{
  "arch": "vit",
  "dataset": "microscope photos of single blood and bone marrow cells",
  "train_examples": 97085,
  "translate": 0.12,
  "targets": ["cell type", "smear"],
  "norm": "layernorm",
  "head_dim": 32,
  "fused_qkv": false,
  "patch_size": [4, 4],
  "optimizer": "adamw"
}
Rows from block 3 of a small image classifier, named by matrix and row number. Rows with one number within an expert belong to one neuron, the router's apart. Each number is 128 + 32 x the weight over its row's rms, rounded and kept within 0 to 255. All counts start at 0.
After each expert's rows are labels from the 100 images, of 14976, where the router gives the expert most weight on average: "strongest on" is what is common among them. Only what is clearly more common there than usual is listed. The data: microscope photos of single blood and bone marrow cells. In brackets: how many of the 100, against the usual share in percent.
# router: router (model.blocks.3.mlp.router.weight, 32x160), inputs 0-159
# up: expert up (model.blocks.3.mlp.up, 32x80x160), inputs 0-159
# down: expert down (model.blocks.3.mlp.down, 32x160x80, transposed), outputs 0-159

# expert 0
router.0 [182 125 169 101  96 100 182 177 182  89 164 129 143 166 102  91 128 158 105 174  58 114 114 113 167  97  69 130  77 147 181 138  67 119 186 131 171 108 128 136 146 132 122 116 152 114 170 127 137 107  84 140 124 149 146  83 168 148 124 191 123 143 161  80 116 119 113 113 125 137 187 130 100 169 134 113 144  88 161 176 159 117  88 125 161 147 142 126 153  60 175 118 143 135 104 119 165 125 163  79 158 172 111 103 117 144  80  98 191 134 160 179 108  99  90 115 138 116  80 159 157 181 141  77 119 173 140 142 197 106 173 105 117 156 135 136 131 107 116  86 205 157 118 150  91 115 188 106 105 151 186 126 129  68 136 124 126 153 121 113]
up.0 [110 112  88 128 141 113  80  68  84 122 118 139 123 136 104 143 123 117 139  99  98 178 139 178 156 150 151 165 169 101 101 106 195 156  68 134  98 199 115  90 105  94 165  69 105 204  54 107 178 172 113 132 142  99  94 138 109 105 139  69 179 114 156 158 162 165  83 120 179 140  81 168 164 125 129 109 102 184  78 112 123 148 167 140 113 138  89 162 115 154  85  86 129 152 174 117 107 130 130 136  84  97 144 176 136 156 153 144 105 101 115  66 151 175 172 156 153 138 140 143  82 141 151 169 106  75 117 127 109 118  85 124 146 127 126 114 126 209 145 150  94 112  94 112 138 200 102 103 149 103  72 115 119 162 154 158  99 115 123 124]
down.0 [195  96  96  93 102 114  84 107 127 160 154 104  96 117  58 103 101  86 134 112 141 104 105  78  81 118 186 108  89 107  93 109 125 107  81  98 124 108 103 102  86 119  99  96  86  82 155 123  95 111  85 105 101 135 111  75 122  90  92 158  62  77 113 108  92 101 143 108 107  96 133  95 109 148 105  91  86  92  95 109 100  91 148  87 101  96 105  81  91  92  96 117 102  90 104 127 103  90 125 112  93 104 108  92 109 103  85  90 114 118  97  86 103 102  94 107  81 108 173  97 111 151 112  95 107  77 109 112 139 119  80  72 105 103 113  91  96  98 126  88 149 128 193 105 199  90  89 108 149 163 108 101 106  88  97 101 107 101  71  66]
up.1 [ 51 121  94 153 140 140  71  66  18 160  79 121 107  91 129 141 121 114 137  94 182 153 135 139 104 140 153 112 157 117  78 106 169 120  47 120 105 162 124 121 105 116 134 121 111 131  86 134 121 138 168 105 131 101 116 146  86 126 117  56 143 124 105 175 125 131 134 146 128 108  34 119 160 115 115 136 106 192 116  83 112 133 119 123  95 127 101 126 121 175  49 133 101 122 134 135  99 117  87 153 102 105 141 137 130 114 176 163  48 116 106  34 156 148 164 134 132 138 201  97  94  72 122 147 144  54 117 107  83 139 128 147 139  95 135 116 119 125 138 171  61 138 137  99 145 138 100 137 165  93  82 140 124 166 124 119 136 124 129 158]
down.1 [159 100 107 101  86  96 104 114 137 107  88  98  89 106  73  69 105  91 104  88 148  97  88  78 101 154 144  84 112  95  95  97 132  98  89 112 102  84  84  87  97 135  97 101  97  96 146  97  83  74  94  98  89 188 111  98 118  86 108  54  70  99  95 120 109  81 135  75  93  94 139  95  84 158  92  92 102  74 111 103  92  82 147  89 116  98 112  89  98 106 112 101 116  98 103 114  91  88 181  97  85 117  86  79 102  99  91  97 136 106  95 149  89  97 107  90 104 111 136  80  99 148 108 153  95 122 101 104 108  87 109  93  93 115  80  95 104  90 123  82 119 151 135 110 141 117 129  91 147 132 136 100  89 103  82 106 105  92  96 168]
strongest on: cell type: erythroblast (35 vs 14.3)

# expert 11
router.11 [187 130 163 104 109 105 195 173 178 123 155 132 147 194  88 108 141 153  93 176  47 111 114 113 164  97 109 128 118 144 169 156  75 114 172 133 156 105 132 168 160 139 139 143 157 119 195 131 146 100 105 150 130 133 154 102 166 140 144 165 126 152 149 107 115 102  79 127 112 159 182 121  91 186 143 108 152  79 156 172 158 115 106 134 171 136 161 116 156  69 178 116 162 127 113 125 160 130 140 121 175 179 113  94 126 156  76  90 186 143 169 176  95  96  82 126 120 117  99 157 191 180 145 104 122 173 142 164 140 115 176 112 115 170 129 146 146 108 154  87 222 143  80 154  87 111 189 100 107 132 181 137 131  93 135 143 133 151 137 125]
up.0 [123 168 141 148 154 161  99  81  95 180 159 130 131 137  52 166 140 145  73 125 185 129 170 177 119 149 185 144 192 133 106 134 107 173 100 163 156 143 125 126 139  94 172 128 156 131 141 137 117 154 167 143 161  72 150 126 101 137 127  50 180 140 124 183 162 130 136 163 161 137  77 162 130 111 109 177 151 140 140 128 119 180 145 159 119 145 151 156 170 136  99 143 133 106 170 136 117 157 150 182 144 113 112 163 146 122 160 141 109 159 124  90 151 173 121 142 139 149 190 163 125  57 128 175 142 101 176 134  38 153 102  94 126 109 161 173 141 162 139 140  64 139  79 149  91 140 132 169 183  46 122 152 150 159 117 144 135 119 151 199]
down.0 [152  93  86  90  95  99  95  91 116  78 111  95 105  98 112  86  96  96 123 108 114 101  94  95 103 133 119  95  99 103 103  85  91  95 106  93 102  86  93  99  96 116  94  98  90  96 189 101  93  96  97  91  97 148 101  75  96  97  99 158  94 105 103 120  84  99 117  93  95  94 120  96  91 117  98  93  96  94 102 100 105  89 137 105 100  95  87 101  97  56  96  96  94  99  86  86  90 112 119  86  91  96  86  85  94  98  97  92 117 103  92 108  89  98  95  97  94  92 139  93  58 125  95 145  97  81 100  88 181  86 141 108  96  96  93 111  89  87 152  89 118 122 152  92 130  88 132  96 143 171  99 102  93  97 101  96  96  92  95 126]
up.1 [133  86  91 154 120 126  76 119 101 105 106 114  55  61 108 134 127 146 154 111 228  84 140  79 118 149 114 150 114 130  68 117 111 144 116  57 135 140 130 112 103  61 145 131 111 121  93 107 149 144 124 115 149 250  93 137 133 118 103  88 142  95 113 187 128 136 178 115 127 112  98 110 123 161 127 103  81 147 120  77  93  96 163 124 119 133  87  82 130 111 102 144  80  77 162 173 111 128 104 124 129 163 117 128 109 140 171  89 106  91 108  89 143 147 176 115 161 147 149 115  86 136 123 129 167 103 151  65 143 129 141 145 180 111 109  99  89 171 112 140 102 174 115 103 143 135  75  92 163 129  93 120  79 180 160 138  91  66 135 188]
down.1 [154 165 165 146 147 145 166 143 211 129 123 142 165 165 152 151 176 158 171 169 133 149 135 153 152  91 124 163 132 155 135 148  92 152 168 154 155 137 153 171 180 167 136 161 159 118  89 144 153 154 146 148 143 151 146 118 172 148 150  57 188 146 149 142 147 140 131 149 153 160 187 148 167 107 145 145 162 148 156 160 157 156  98 156 165 163 150 152 155 171 176 152 145 146 155 131 154 157 122 188 162 229 175 138 146 160 115 122 175 177 157 169 153 144 139 153 142 169 100 161 161  80 160 205 157 136 164 150  70 151 167 130 153 162 153 165 160 142  73 128 133 100  93 156 139 131 131 143  92  85 147 154 145 147 146 157 161 160 152  52]
strongest on: cell type: promyelocyte (55 vs 6.4)

# expert 8
router.8 [181 134 167 110 113  95 179 174 188 102 169 140 147 171 121  94 138 156 106 172  68 126 127 118 163  92  93 121  84 155 175 148  62 125 191 134 171 107 129 150 171 136 135 137 152 118 174 138 136 116  57 152 123 146 153  69 177 141 131 177 126 148 154  85 117 129 123 132 103 156 190 134  95 153 124 127 149  69 161 177 155 122  99 142 172 139 157 125 159  82 180 120 156 132 120 124 175 128 140  69 152 172 123 102 116 151  87  98 191 145 167 181 108 102  88 124 127 116  82 155 156 163 152 106 127 176 138 158 191 110 160 101 113 171 131 148 138 101 111  79 186 129 113 165 109 115 191 117 103 135 198 129 135  57 135 135 133 151 122  99]
up.0 [ 80 146 126 130 125 188  94  79  88 149 132 109  88 116 112 157 142  83 126 101 122 159  72 133 106 114 148  86 144 122  94  90 130 127  89  83 103 111 129 148 121 150 142 149 117 192 113  86 127 186 155  99 136 108 113  92  80  81 123  62 158 134 132 183 171  91 110 115 126 132  84 152 155 141  81 176  81 147 103 105  74 146 153 135 113  77 131 132  80 206  47  95 114 102 120 130 110  99 190  73  47 118 136 140 144  56 161 128  85 100 108  85 156 124 143 126 131 157 114 105 122 137  86  98 144  88 110 102 110 127  98 138 132 132 104 138 133 105 148 159 113 126  55 116 189 174  57 134 186 112 115 114  84 154 115 114  94 137 140  94]
down.0 [152 110  95  99 102  92  78  87  94  92  61  93 102  94 155  93 102  98 113  82 134  96  97  99  83 144 144  97  98  85 105  86 135  90  91  95  81  94 103  96  92 111  94  93  99  92  99 104  99 111  88  85 101 151  91  97  99  97 110 131 128  96  91 172  76  95 137  97 100  92  98 101  99 172 105  99  91 105 101  91 105  92 135 106  98 107  83 107  95 119  89 100  89  90  90  91  83 100 126  92 100 107  96  92  96 104  99 102  84  98  90 113  93 107  97 102 111  93 128  90 104 118  97 133  89  66  93  81 186  90 158  94 110  91  88  84 101  93 130  88 116 176 105 103 125  98 130  89 149 133 101 103  91  96  96 104  98  96  86 162]
up.1 [ 52 107 160 146 130 134  83  90  60 138 130 111 130 111 114 119 143 112 126 100 100 141  99 149 125  73 194 105 169 115  75 125 180 161  55 145 137 170 146  92  86 117 114 156 150 133 180 123 145  99 144 136 130  93 123 144  85 132  96 107 159 145 146 167 121 168 165 102 121 112  67 105 148 113 137 103 124 162 116 118 158 137 107 125 124 138 119 146  96 165  55 138 125 130 101 147  82  90  41 131 134 117 128 163 164 108 195 168  48 144 103  66 128 130 152 151 101 146 128  98 128 104  91 173 130  75 161 131 120 176 102 148 129 104 186 128 138 155 106 152  50  90 202  85 125 132  77 108 180 127 119 121 147 158 130 193 169 101 121 110]
down.1 [101  88 120  96  94  89 118 167  96 103 148  88 107  93 160 100  97 102 171 113  65  94 111 143 136  85 155  89 104 102 117 109 168  97 147  99 101 104  81 115 119 134 140  84  89  97 131 106  86 101 113 101  84 118 119 128  78  65 106 172  95 107 138 106 111  83 128  94  84 125 118  92  86 135 106  95  93  69  97 112  92  98 188 112 118  80 108 107 116  99 125  75  91  99  99 102  95 122 134 137  88 157  89  88  99  85  82 105 100  96 108  53  98  87 106 103  92  80 198 108  86 161 120 173  87  45  99  98 177  83 105 129  79  88 102 109 111  95 133  99 139  99 138 117 118 108 157 106 100 132  98  82 106  89 103 130  89 108 140 117]
strongest on: cell type: lymphocyte (55 vs 15.3); cell type: artefact (32 vs 9.8)

# expert 2
router.2 [187 135 148  95  98 101 174 172 182 110 147 132 172 192 102 100 131 137 108 183  96 103 118 106 161  87 114 124  59 138 181 134  83 122 205 144 167  99 123 135 148 114 123 128 134  83 179 128 128 100  84 142 117 130 154  82 199 162 140 171 127 129 163  74  99 110 136 121 114 151 178 117  66 165 154 128 161  73 151 177 150 112  99 131 161 136 155 117 160  90 205 111 162 123 109 107 178 143 149  98 165 113 110  72 119 139  72  82 199 154 170 169  95  91  80 122 113 104  69 148 119 156 135 121 106 159 149 169 124 124 142 112  90 152 123 129 134  95 126  86 188 158  85 166 141  90 150 109 122 118 182 127 130  83 121 127 143 156 126 107]
up.0 [120 126  91 137 135 142  43  68  94  92 121 121 129  78 147 141 115 142 117 107 127 115 127 130  84 158  87 118 119 124  91  69 151  97  94 104 101 149  85 121  99 135 121  91  91 118  78 124 121 141 132 135 154 168 141 109 115 101 105  94 127 134  92 206 151 126  73 116  38 112  97 135 120 214  93 131 111 158  95 111 124  96 143 100  89 140 103 123 106 224 102  88  82  91 103 121 101  94 195 163  68 198 113 133 125 109 134 156 114 123 119  80 158 132 143 115 120 133 171  93 118 101 136 101 112  69  84  83 116 144 133 114 124  93 131 108 132 106 162 153 179 126 163  96 189 139  56 163 128 165  80 136 131 158 122 107  98  96 108 187]
down.0 [ 22 111 132 115 137 177 171 131 108 189 162 104 130 128  42 128 117 176 174 158 126 142 141 144 153 103  54 110 108 147 122 127 119  98 141 128 136 140 117 191 109 117 157 121 130 128  30 122 107 102 155 150 150  92 160 154 153 137 132 149 169 120 176 138 115 102  64 116 140 143 118 108 108 138 125 196 109 165 155 126 121 136 182 147 120 111 106 128 129 121 152 141 143 114 140 138  93 161 136 106 112 202 109 104 156 128 148 116  97 108 123 142 122 114 150 138 140 115 221 142 174  90 141  27 169 163 119 116   6 142  89 106 172 140 103 160 120 142 145 160 114  65 130 135 108 126 106 111 135 125 114 132 160 148 135 143 116 137 194 113]
up.1 [117 122 126 132 138 115 126 112 115   5 122 107 106  98 103 121 106 150 155 108 196 111 122 106 146 241  86 144 147 155 127 190 116 155  83 150 120 110 189  71 138  78 119  80  79 166 114 110 120 126 126  86  83 101 134 147  73  91 141 150 109  89 112 170 122 142 137 111  80 118 110 127 164  35 137 110 106 162  98 114 126 131 175 128 131  84 126 120 129 119  95 136 106 161 127 123 128  97 172  83 119  84 131 124 138 141 156 149  86 125 103 118 121  70 136 142 127 105 129 120  53 182 127  70 109 125 150 132 211 152 153 125 152 135 133 144 120 142 163 129  92  80 199 127 160 140 177 128  76 133  86 102 136  84 104 127 165 122 141 142]
down.1 [145 123 101 123 106 120 137 151 246 131 132 138 160 153 125 127 147 128 147 152 160 135 109 187 155 209 235 157 119 110 155 153  34 124 203 116 153 150 143 147 148  87 142 126 138 123  78 136 173 134 121 162 144 192 134 123 138 113 161 120 200 138 144 195 139 151 122 141 126 148 224 134 127  98 147 127 124 120 130 145 148 144 169 156 121 130 144 145 134  71 160 145 103  94 127 165 146 123 105 104 138 103 139 119 116 127 116 140 212 136 150 185 149 121 121 132 106 130 139 115 108 131 142 190 107 165 134 136 178 129 130 169 126 119 112 130 124 133 188 119  86 192 104 122 101  99  24 150  99 102 154 135 150 133 138 153 126 149 143 163]
strongest on: cell type: artefact (91 vs 9.8)

# expert 6
router.6 [187 147 172 107 109 104 176 184 185  94 152 137 153 172 104 102 138 155  99 176  68 129 125 118 169 108  74 134  76 168 182 146  73 132 181 134 178  99 134 156 162 132 138 131 146 103 170 138 142 118  76 149 131 152 158  64 181 148 131 184 126 148 164  84 121 124 116 135 122 155 184 137  99 163 138 128 148  75 162 185 157 129 104 127 173 144 159 127 155  70 179 119 161 145 123 124 180 140 156  82 159 165 122 108 122 155  92 103 186 140 154 177 102  96  90 128 129 119  69 163 166 176 150  96 125 171 145 141 175 112 167 108 114 171 130 144 148 116 118  94 191 158 103 160  95 112 187 112 102 140 183 141 139  79 132 146 133 161 128 103]
up.2 [ 73  95  81  98 103 107 134 128  94 111  80  70 133 120  79 104  82 114 196 101 180 134 102  76  71  87 182 159 119  85 110 121 111 108 112  99 100 132 135  65  75 167 134  76  99 132 131 113  96  92 137 120  90  60 131 111 115  77 124  92 118  65 125 117 113 157 132 121  68 105  91 121 133 125  62  84  81 159 118 109 140 133  92  80  82 125 111  62  77 143 119  89  91 131 123  91 105  71  86 156  60  59 115 117  96  92 154 106  82 104  91  89 115  96  99  96  87 105 127  93 135 137 125 125 145 114  90 117 113 100  96 128 101 103 107  72 141 100 151 125  69  89  81 109 122  87 129 110 150 107 109 121 109 139 106 126 127 121 123 140]
down.2 [ 73 136 140 113 125 144 131 121 149 123 159 150 132 111  86 126 132 126 130  88 111 110 135 136 125  10  37 139 160 150 135 146  71 124 128 110 125 126 134  87 112 124 114 117 110  75   1 107 135 135 154 110 116 171 130 187 106 110 141 120 156 140 135 188 142 125 213 133  97 155 160 102 156  48 114 117 139 117 127 114 117 100 241  95 115 100 117 138 151 112 195 122 131 139 143 108 141 127  94 108 140 190 115 143 120 128 120 104 145 158 132 179 158 119 134 105 129 159  80 102 220  92 111 152 125 163 118 113 165 108 193 176  90 142 133 136 153 123 120  96 134 193 162 129 107 131 137 122 106  93 108 138 104 152 127 114 142 116 121 102]
up.3 [173 141  82 117 132 134 101 109  91 154  84 183 144 114 127 162  87  96  64 130  86 124 124  59 110  66 138 128 107 148 104 170 115 112 101 142  71 129 128 124  63  93  91 123  94 119 141 154 125 105 142 113 135 119 121 109 112 131  95 109 169 111  66 129  87 117 159 117  88  86  99  85 137 195 138 163 131 175 109 110 127 103  88  82  90 111  65 167  86 146 111 118  98  99 144 113  84 148  68 125 146  93 135 134 113 120 128 108 103  75 106  81 131 102 134 118 152 103 160  88  78 124  92  99 147  53 108  61  72 140  83  99 158  93  93  94  95 170 164 153  93 155 142 112 164 115  63 157 107 140  84 118  98 168 172  92  69 164 111 138]
down.3 [136  95  97 109 122 130  80 119  28  95 156 111 105  95 147 101 121 129 101  89  58 130 100  97 113 132 172  97 116 113 118  94 128 109  26 123  82 110 108  87  98 123 108 110  90 118 102  89 113 112 107 114 101  78 117 153  88 105 120 169 162 104 110 127 122 113 161 116  92 114  63 114 116 104  97 114 124 120  96 106 105  86 162 107  90  83  97 110  98 110  53 103 108 120 108 124 108 101 198 117 104 157 101 118 106 102 111  95  39 108 108  43 107 105 112 103 132 128 150 104  65 195  97 199 113  88  99 112 163  97 110 127 114 116 106 115 122  95 116 108 136 129 131  98 142 107 196 107  95 137  67 120 106 115 125  97  78 103 109  85]
strongest on: smear: peripheral blood (96 vs 16.2); cell type: erythroblast (36 vs 14.3)

# expert 23
router.23 [198 134 157 107 103  99 166 175 182  88 140 142 159 167 105  99 142 145  99 181  66 126 118 118 168 111  72 123  59 138 177 145  72 119 189 143 166 103 128 147 162 138 132 134 149 108 173 139 143 114  79 142 125 154 156  83 184 153 136 185 125 145 167  79 109 115 115 125 112 156 181 136  91 173 147 133 163  73 166 175 155 124 107 135 168 140 162 130 160  73 177 117 158 134 118 120 172 139 157  97 164 169 124  88 122 160  90  97 185 139 165 177 112 108  90 125 117 120  73 155 169 173 156 100 122 170 147 160 177 104 175 120 105 163 124 143 141  99 128  94 192 157  97 162  97 123 191 106  96 149 178 121 138  77 132 131 125 150 119 103]
up.0 [106 171  78 160 148 217 116  66  79 152 102 147 143  86 118 145 133  94 119  84 158 180 123  68  71 132 143  78 201 128  91 129 160 156  77 103  73 153 151 136  92 106 109 159  49 153  79 120 116 143 156 125 181  65 136 193  77  79 112  52 156 118  90 140 167 128  90 157 109  95  81 138 123 106 131 165 103 143 101 123  86  86 105  92  83 131 109 145  95 159  89 157 109 103  95 132  86 140 123 138 116 160 122 149 137  74 164 162  85 127  96  90 139 167 161 141 154 131 100  84 132 115 121 152 187 104  97 115 104 144  83 144 145 107 127 103 160 111 135 133  75 108  96 112 153 159 140 145 155 129 104 158 129 138 138 103 163 119 120 103]
down.0 [100 141  91 108 118 109  80  86 155  95 145 108 123 119 239  99 100  89 122 141 180 104 115  86 128 190  79 136 119 125 106 108  79 105 141 102 131 133 107  99  99 157 117 117 115 123 128 112 115 128 106 134 115 104 118 167 155 106 135 196  91 119 140 177 102  99 135 125 130 116 159 110 120 126 105 104 106 116  96 100 133 107 134 110  99 118 107 112 124  67 107 146  91 107 133  79 108 114  61  21 116  96 109  89  88 119  97 109 154 126 114 129 111 112  85 121 120  95 114 120 109 161 103 178 142  98  81  97 199 126  96  93 115  91  93  98 106  88 169 118  68 255  83  93 122  93 125 103 131 176 119  89 117 122 131 105  64 130 102  93]
up.1 [114 113 133  94  91  84 101 115  92  63 111  22 112  97 114 108 104  67 161  72 211 129 122 129 111 118 152 139  91  78 106  95 112  93  97  82 154 105 116  98 108 166 126  81  87 100 124 148  75  81 176 102 100 135  94 128  94  94 113 129 165  96 109 144 116  95 139 131  70 106 101 115 128 105  96  42 105 146 123  99 106 118 153 123 111  73 136  71 102 133 104 131 132 111 136 132  95 134 131 116  67  98  97 129 117  79 159 128  74  92 123 106 114 100 130 160  66 109 126 102 143 144 137 150 101 115 119 110 171 123 138 103  67  97 101 113  88  45 156 123  93 163 180 105  96 109  90 117 137 159  94  94 114 147  53 121 140  99 120 140]
down.1 [ 86 159 153 153 145 141 175 205 147 119 105 149 144 168  87 143 147 144 203 158 106 150 146 163 164 133  51 146 127 134 161 160  72 133 183 157 144 159 152 181 161  89 172 141 156 140 208 144 148 153 137 156 145 191 166  91 135 145 142 188 117 144 162 122 144 155  89 148 140 158 149 160 154 106 153 153 148 128 160 157 147 143  94 156 154 131 143 149 156 127 188 148 160 153 137 163 161 164 123 142 170 143 164 142 142 148 169 166 159 160 156 144 135 157 141 152 142 156 117 153 207  80 154 126 138 157 153 159 166 149 215 201 163 147 147 154 163 141 130 134 103 103 126 185 131 161 118 154 173 128 159 154 140 132 149 172 182 157 186 118]
strongest on: cell type: band neutrophil (27 vs 5.6)

# expert 22
router.22 [180 150 171 114  99 109 181 187 182 104 146 123 166 183 104 103 135 137 100 173  65 120 112 106 179 108  73 120  81 156 180 157  73 134 181 159 166  90 134 144 163 134 133 130 146 102 169 117 137 117  86 125 103 154 149  88 187 131 138 187 125 138 167  83 102 128 114 129 122 173 186 131  93 163 145 109 147  81 151 176 157 122 105 142 162 154 156 131 139  76 180 120 169 126 126 129 169 145 155  78 158 164 113  87 125 141  99 104 185 159 169 179 109 105  93 125 122 127  78 167 166 172 130  92 107 171 152 177 182 122 164 108 114 153 122 146 142 106 119  84 188 165 105 156  98  95 188 107 100 143 191 121 124  83 117 126 134 148 133 103]
up.0 [120 114 100 158 167 112  89 112  86 161 103 109  66 124 155 162 139 152 122 103 167  87 143 126 139 175 141 183 170 102  77 133 154 157  87 119  83 130 187  69  64 141  89 165 135 129  91 135 164 172 136 119 161 130 129 124  96 112 159  88 138  81  99 100 105 147 125 110 191 110  79  97 150 187 168 108  83 157  98  79  99 151  69 108  64 134 103 142 126 149  73 183  75 114 166 115 104  64 119 131  99 154 162 181 178 141 163 149  98 141  73  77 130 132 169 135 143 140 128 125  94  90 112 164 123  74 148 102 123 193  66 116 121  94  82 134 147 189  92 173 103 143 122 106 154 126 133 137  96 109 115 149 121 149 131 132 110  91  92 131]
down.0 [112  85 113  97 102 126  89 126 106 205  85 107  96 108 130 110  84 108  93 104 123  96 101  91 116 135 115 117 108 103  99  98  30 106 107 101  99 120  95 129 106 100 117  98  92 116 176  90 124 107 122 121  96 181 102 114 103  84 113 193 200 107 104  80 108 107  93  99 110  99 116  97 110 166 112  85 102 104  90 100 103 134  73 112 106  91 107  99  91 115  87  83 117  92 114  96 108 105  79 119 109 149  97 120 129  97 117 118 101  99 103 128 111 127  98 111 113  89  93 109 177 168 108  47 104  36 105 112 103 113  74  78 112 103 106 115 100 111  71 112 148  80  98 122 127  97 187 100  85 203  88 105 124 100 116 110  96 131 126  92]
up.1 [108 184 101 142 146 130  87  91  82 173 121 128  98  49 165 161  93 126 142  55 128 117 123 119  54 128 143 131 164 142  67 101 149 117  69 113 130 140 149  65  87 150  73 100 110 136  87 121 116 146 127 116 110 156 101 174  57  93 125 106 130  62  46  81 127 128  88 110 162 150  79 115 177 145 117  94  87 165 106  63  89 131 103 105  92 127 120 132 108 136  83 112 111 149 142 124  87  67 142 142  59 133 155 177 160  95 167 128  82  98  76  91 152  93 154 119 140 151 153  65 101 135 109 112 136 100  88  76 139 132 102 128 103  67 124 120 129 142 153 164 137 128 140 119 135 105 121 133  90 135  63 114 130 132 100 106 125 118  92 151]
down.1 [198 132 125 132 127 124 103 182 150 237 127 132 132 122 138 125 132 125 166 148 142 114 126  94 123 162 206 121 129 133 121 115  22 136 157 116 129 114 140 108 123 111  99 149 134 150 229 121 145 123 119 146 111 133 125 147 138 133 113 185 224 135 149 127 122 121  61 106 118 115 162 140 133 159 142  97 136 109 123 107 133 127  92 146 124 104 109 132 136  38 125 120 129 124 132 100 102 129  81 123 106 111 118 142 152 125 145 132 123 149  93 200 127 138 100 126 138 117 142 135 232  28 120  57 131 150 116 129  70 122 109  66 127 152 113  91 118 114  54 129 132 124 158 135 150 130 104 141 133 218 122 128 116 115 118 130  93 115 106  75]
strongest on: smear: peripheral blood (37 vs 16.2)

# expert 4
router.4 [187 129 165 106 114  98 182 179 180  94 157 137 159 175 106 106 140 154  99 173  66 123 124 119 169 105  72 128  78 144 183 140  73 134 187 133 171 108 135 142 165 131 135 147 152 123 170 129 147 112  77 144 129 154 155  78 189 146 138 189 126 144 172  79 122 134 115 119 117 158 185 136  96 163 143 127 156  76 150 179 165 126 105 137 159 139 154 132 156  68 183 113 159 139 110 117 169 134 157  75 163 166 122 101 134 150  93  99 191 145 162 177 108 105  95 125 134 120  67 168 167 171 140  96 112 174 143 162 173 122 170 111 117 159 139 130 140 108 121  99 190 169 102 162  98 111 188 112 103 140 189 129 140  69 145 135 139 162 123 101]
up.0 [ 89 134 118 110 159 129  81  84  85 118 131 110 160 127 198 143 115 140 141 110 209 141 170 164 129 146 137 182 219 125 113 139 232 146  66 126 125 140 112 160 152  82 132 157 106 182 109 158 179 157 146 101  84  78 118 126 105 127 134 118 139 124  96 126 171 189 199 139 134 131  99 128 140  97 146  83 127 143  95 110 116 139 144 187 133 133 157 152 165 147  68 108 157 150 160 110 117  74  89  79 113  70  96 142 204 134 174 174  86 137 135  95 151 136 129 116 127 115 121 118 104 147 153  83 142 118 163 149 163 151 139 130 126 121 161 125 117 128 135 133 121 109 160 120 150 120 179  93 159 194 133  62 153 133 114 125 174 134 144  51]
down.0 [255 142 148 154 126 127 164 185 171 109  73 149 157 135 104 142 143 125 142 143 106 152 143 159 158  28 238 137 122 143 139 132  92 120 144 118 198 134 146 128 166 111 157 128 136 151 195 126 147 146 141 157 135  66 127 122 182 162 168 152 166 138 136 157 143 142 123 137 119 150 179 143 132 145 139 127 137 125 161 155 158 133  91 153 136 139 151 135 124  65 166 139 132 127 123 167 134 128  85 198 145 184 157 141 137 137 151 140 169 147 134 164 166 149 139 150 134 159 127 120  89  72 170 189 134 148 109 136 146 142 218 111 146 160 155 142 144 111  91 120 155 143  60 111 141 138 165 113 188 158 169 128 154 143 147 134 117 146 122 175]
up.1 [108 122 111 128 118  90 123  98  94  93  89  79 132 132  82 155 136 149  94 144  56 116 106 134 125 149 155 134 134 150 116 166 195 139  98 125 134 142 117 102 105 119 103  94 156 125 114 127 113 118 121 111  81 149 140 128 127 128 109 122  70  87 105 110 103 172  78 122 153  73  98 121 206 146 138 129  74 171  94 105 102 138  79 110 135 134 102  87  96 102 117 130  87 175 148 175 106  88  42  89 130   0 122 182 119 153 153 179  89 128 106  81 124 111 149 128 109 107 159 118  83  76  97  74 123  98 113  80 121 185 115 111 135 111 167 127  94 151  87 137 125  83  98 105  79 139 124 159 158 184 131  87 140 136  52 144 140 103 152 157]
down.1 [170 148 170 167 154 134 163 123  80 117 158 152 167 141 163 128 150 151 161 143 183 139 152 154 162  90 164 130 146 154 128 149 189 144  98 143 141 142 150 143 151 101 167 119 150 142 172 145 157 124 162 166 138 152 160 177 175 143 180 197  89 154 141 135 135 164  95 158 131 161 105 156 145 152 151 152 144 136 164 158 155 125  97 155 146 162 158 145 130  73 131 160 155 131 131 174 138 151 173 150 134 195 164 127 151 127 193 174 133 132 158 113 181 159 158 158 134 186 129 119  91  91 158  89 145 133 135 139 160 156 140 134 132 133 160 143 147 135 160 127 125  93   0 138 135 165 151 147 117  83 138 158 171 176 159 153 167 176 131 188]
strongest on: cell type: artefact (54 vs 9.8)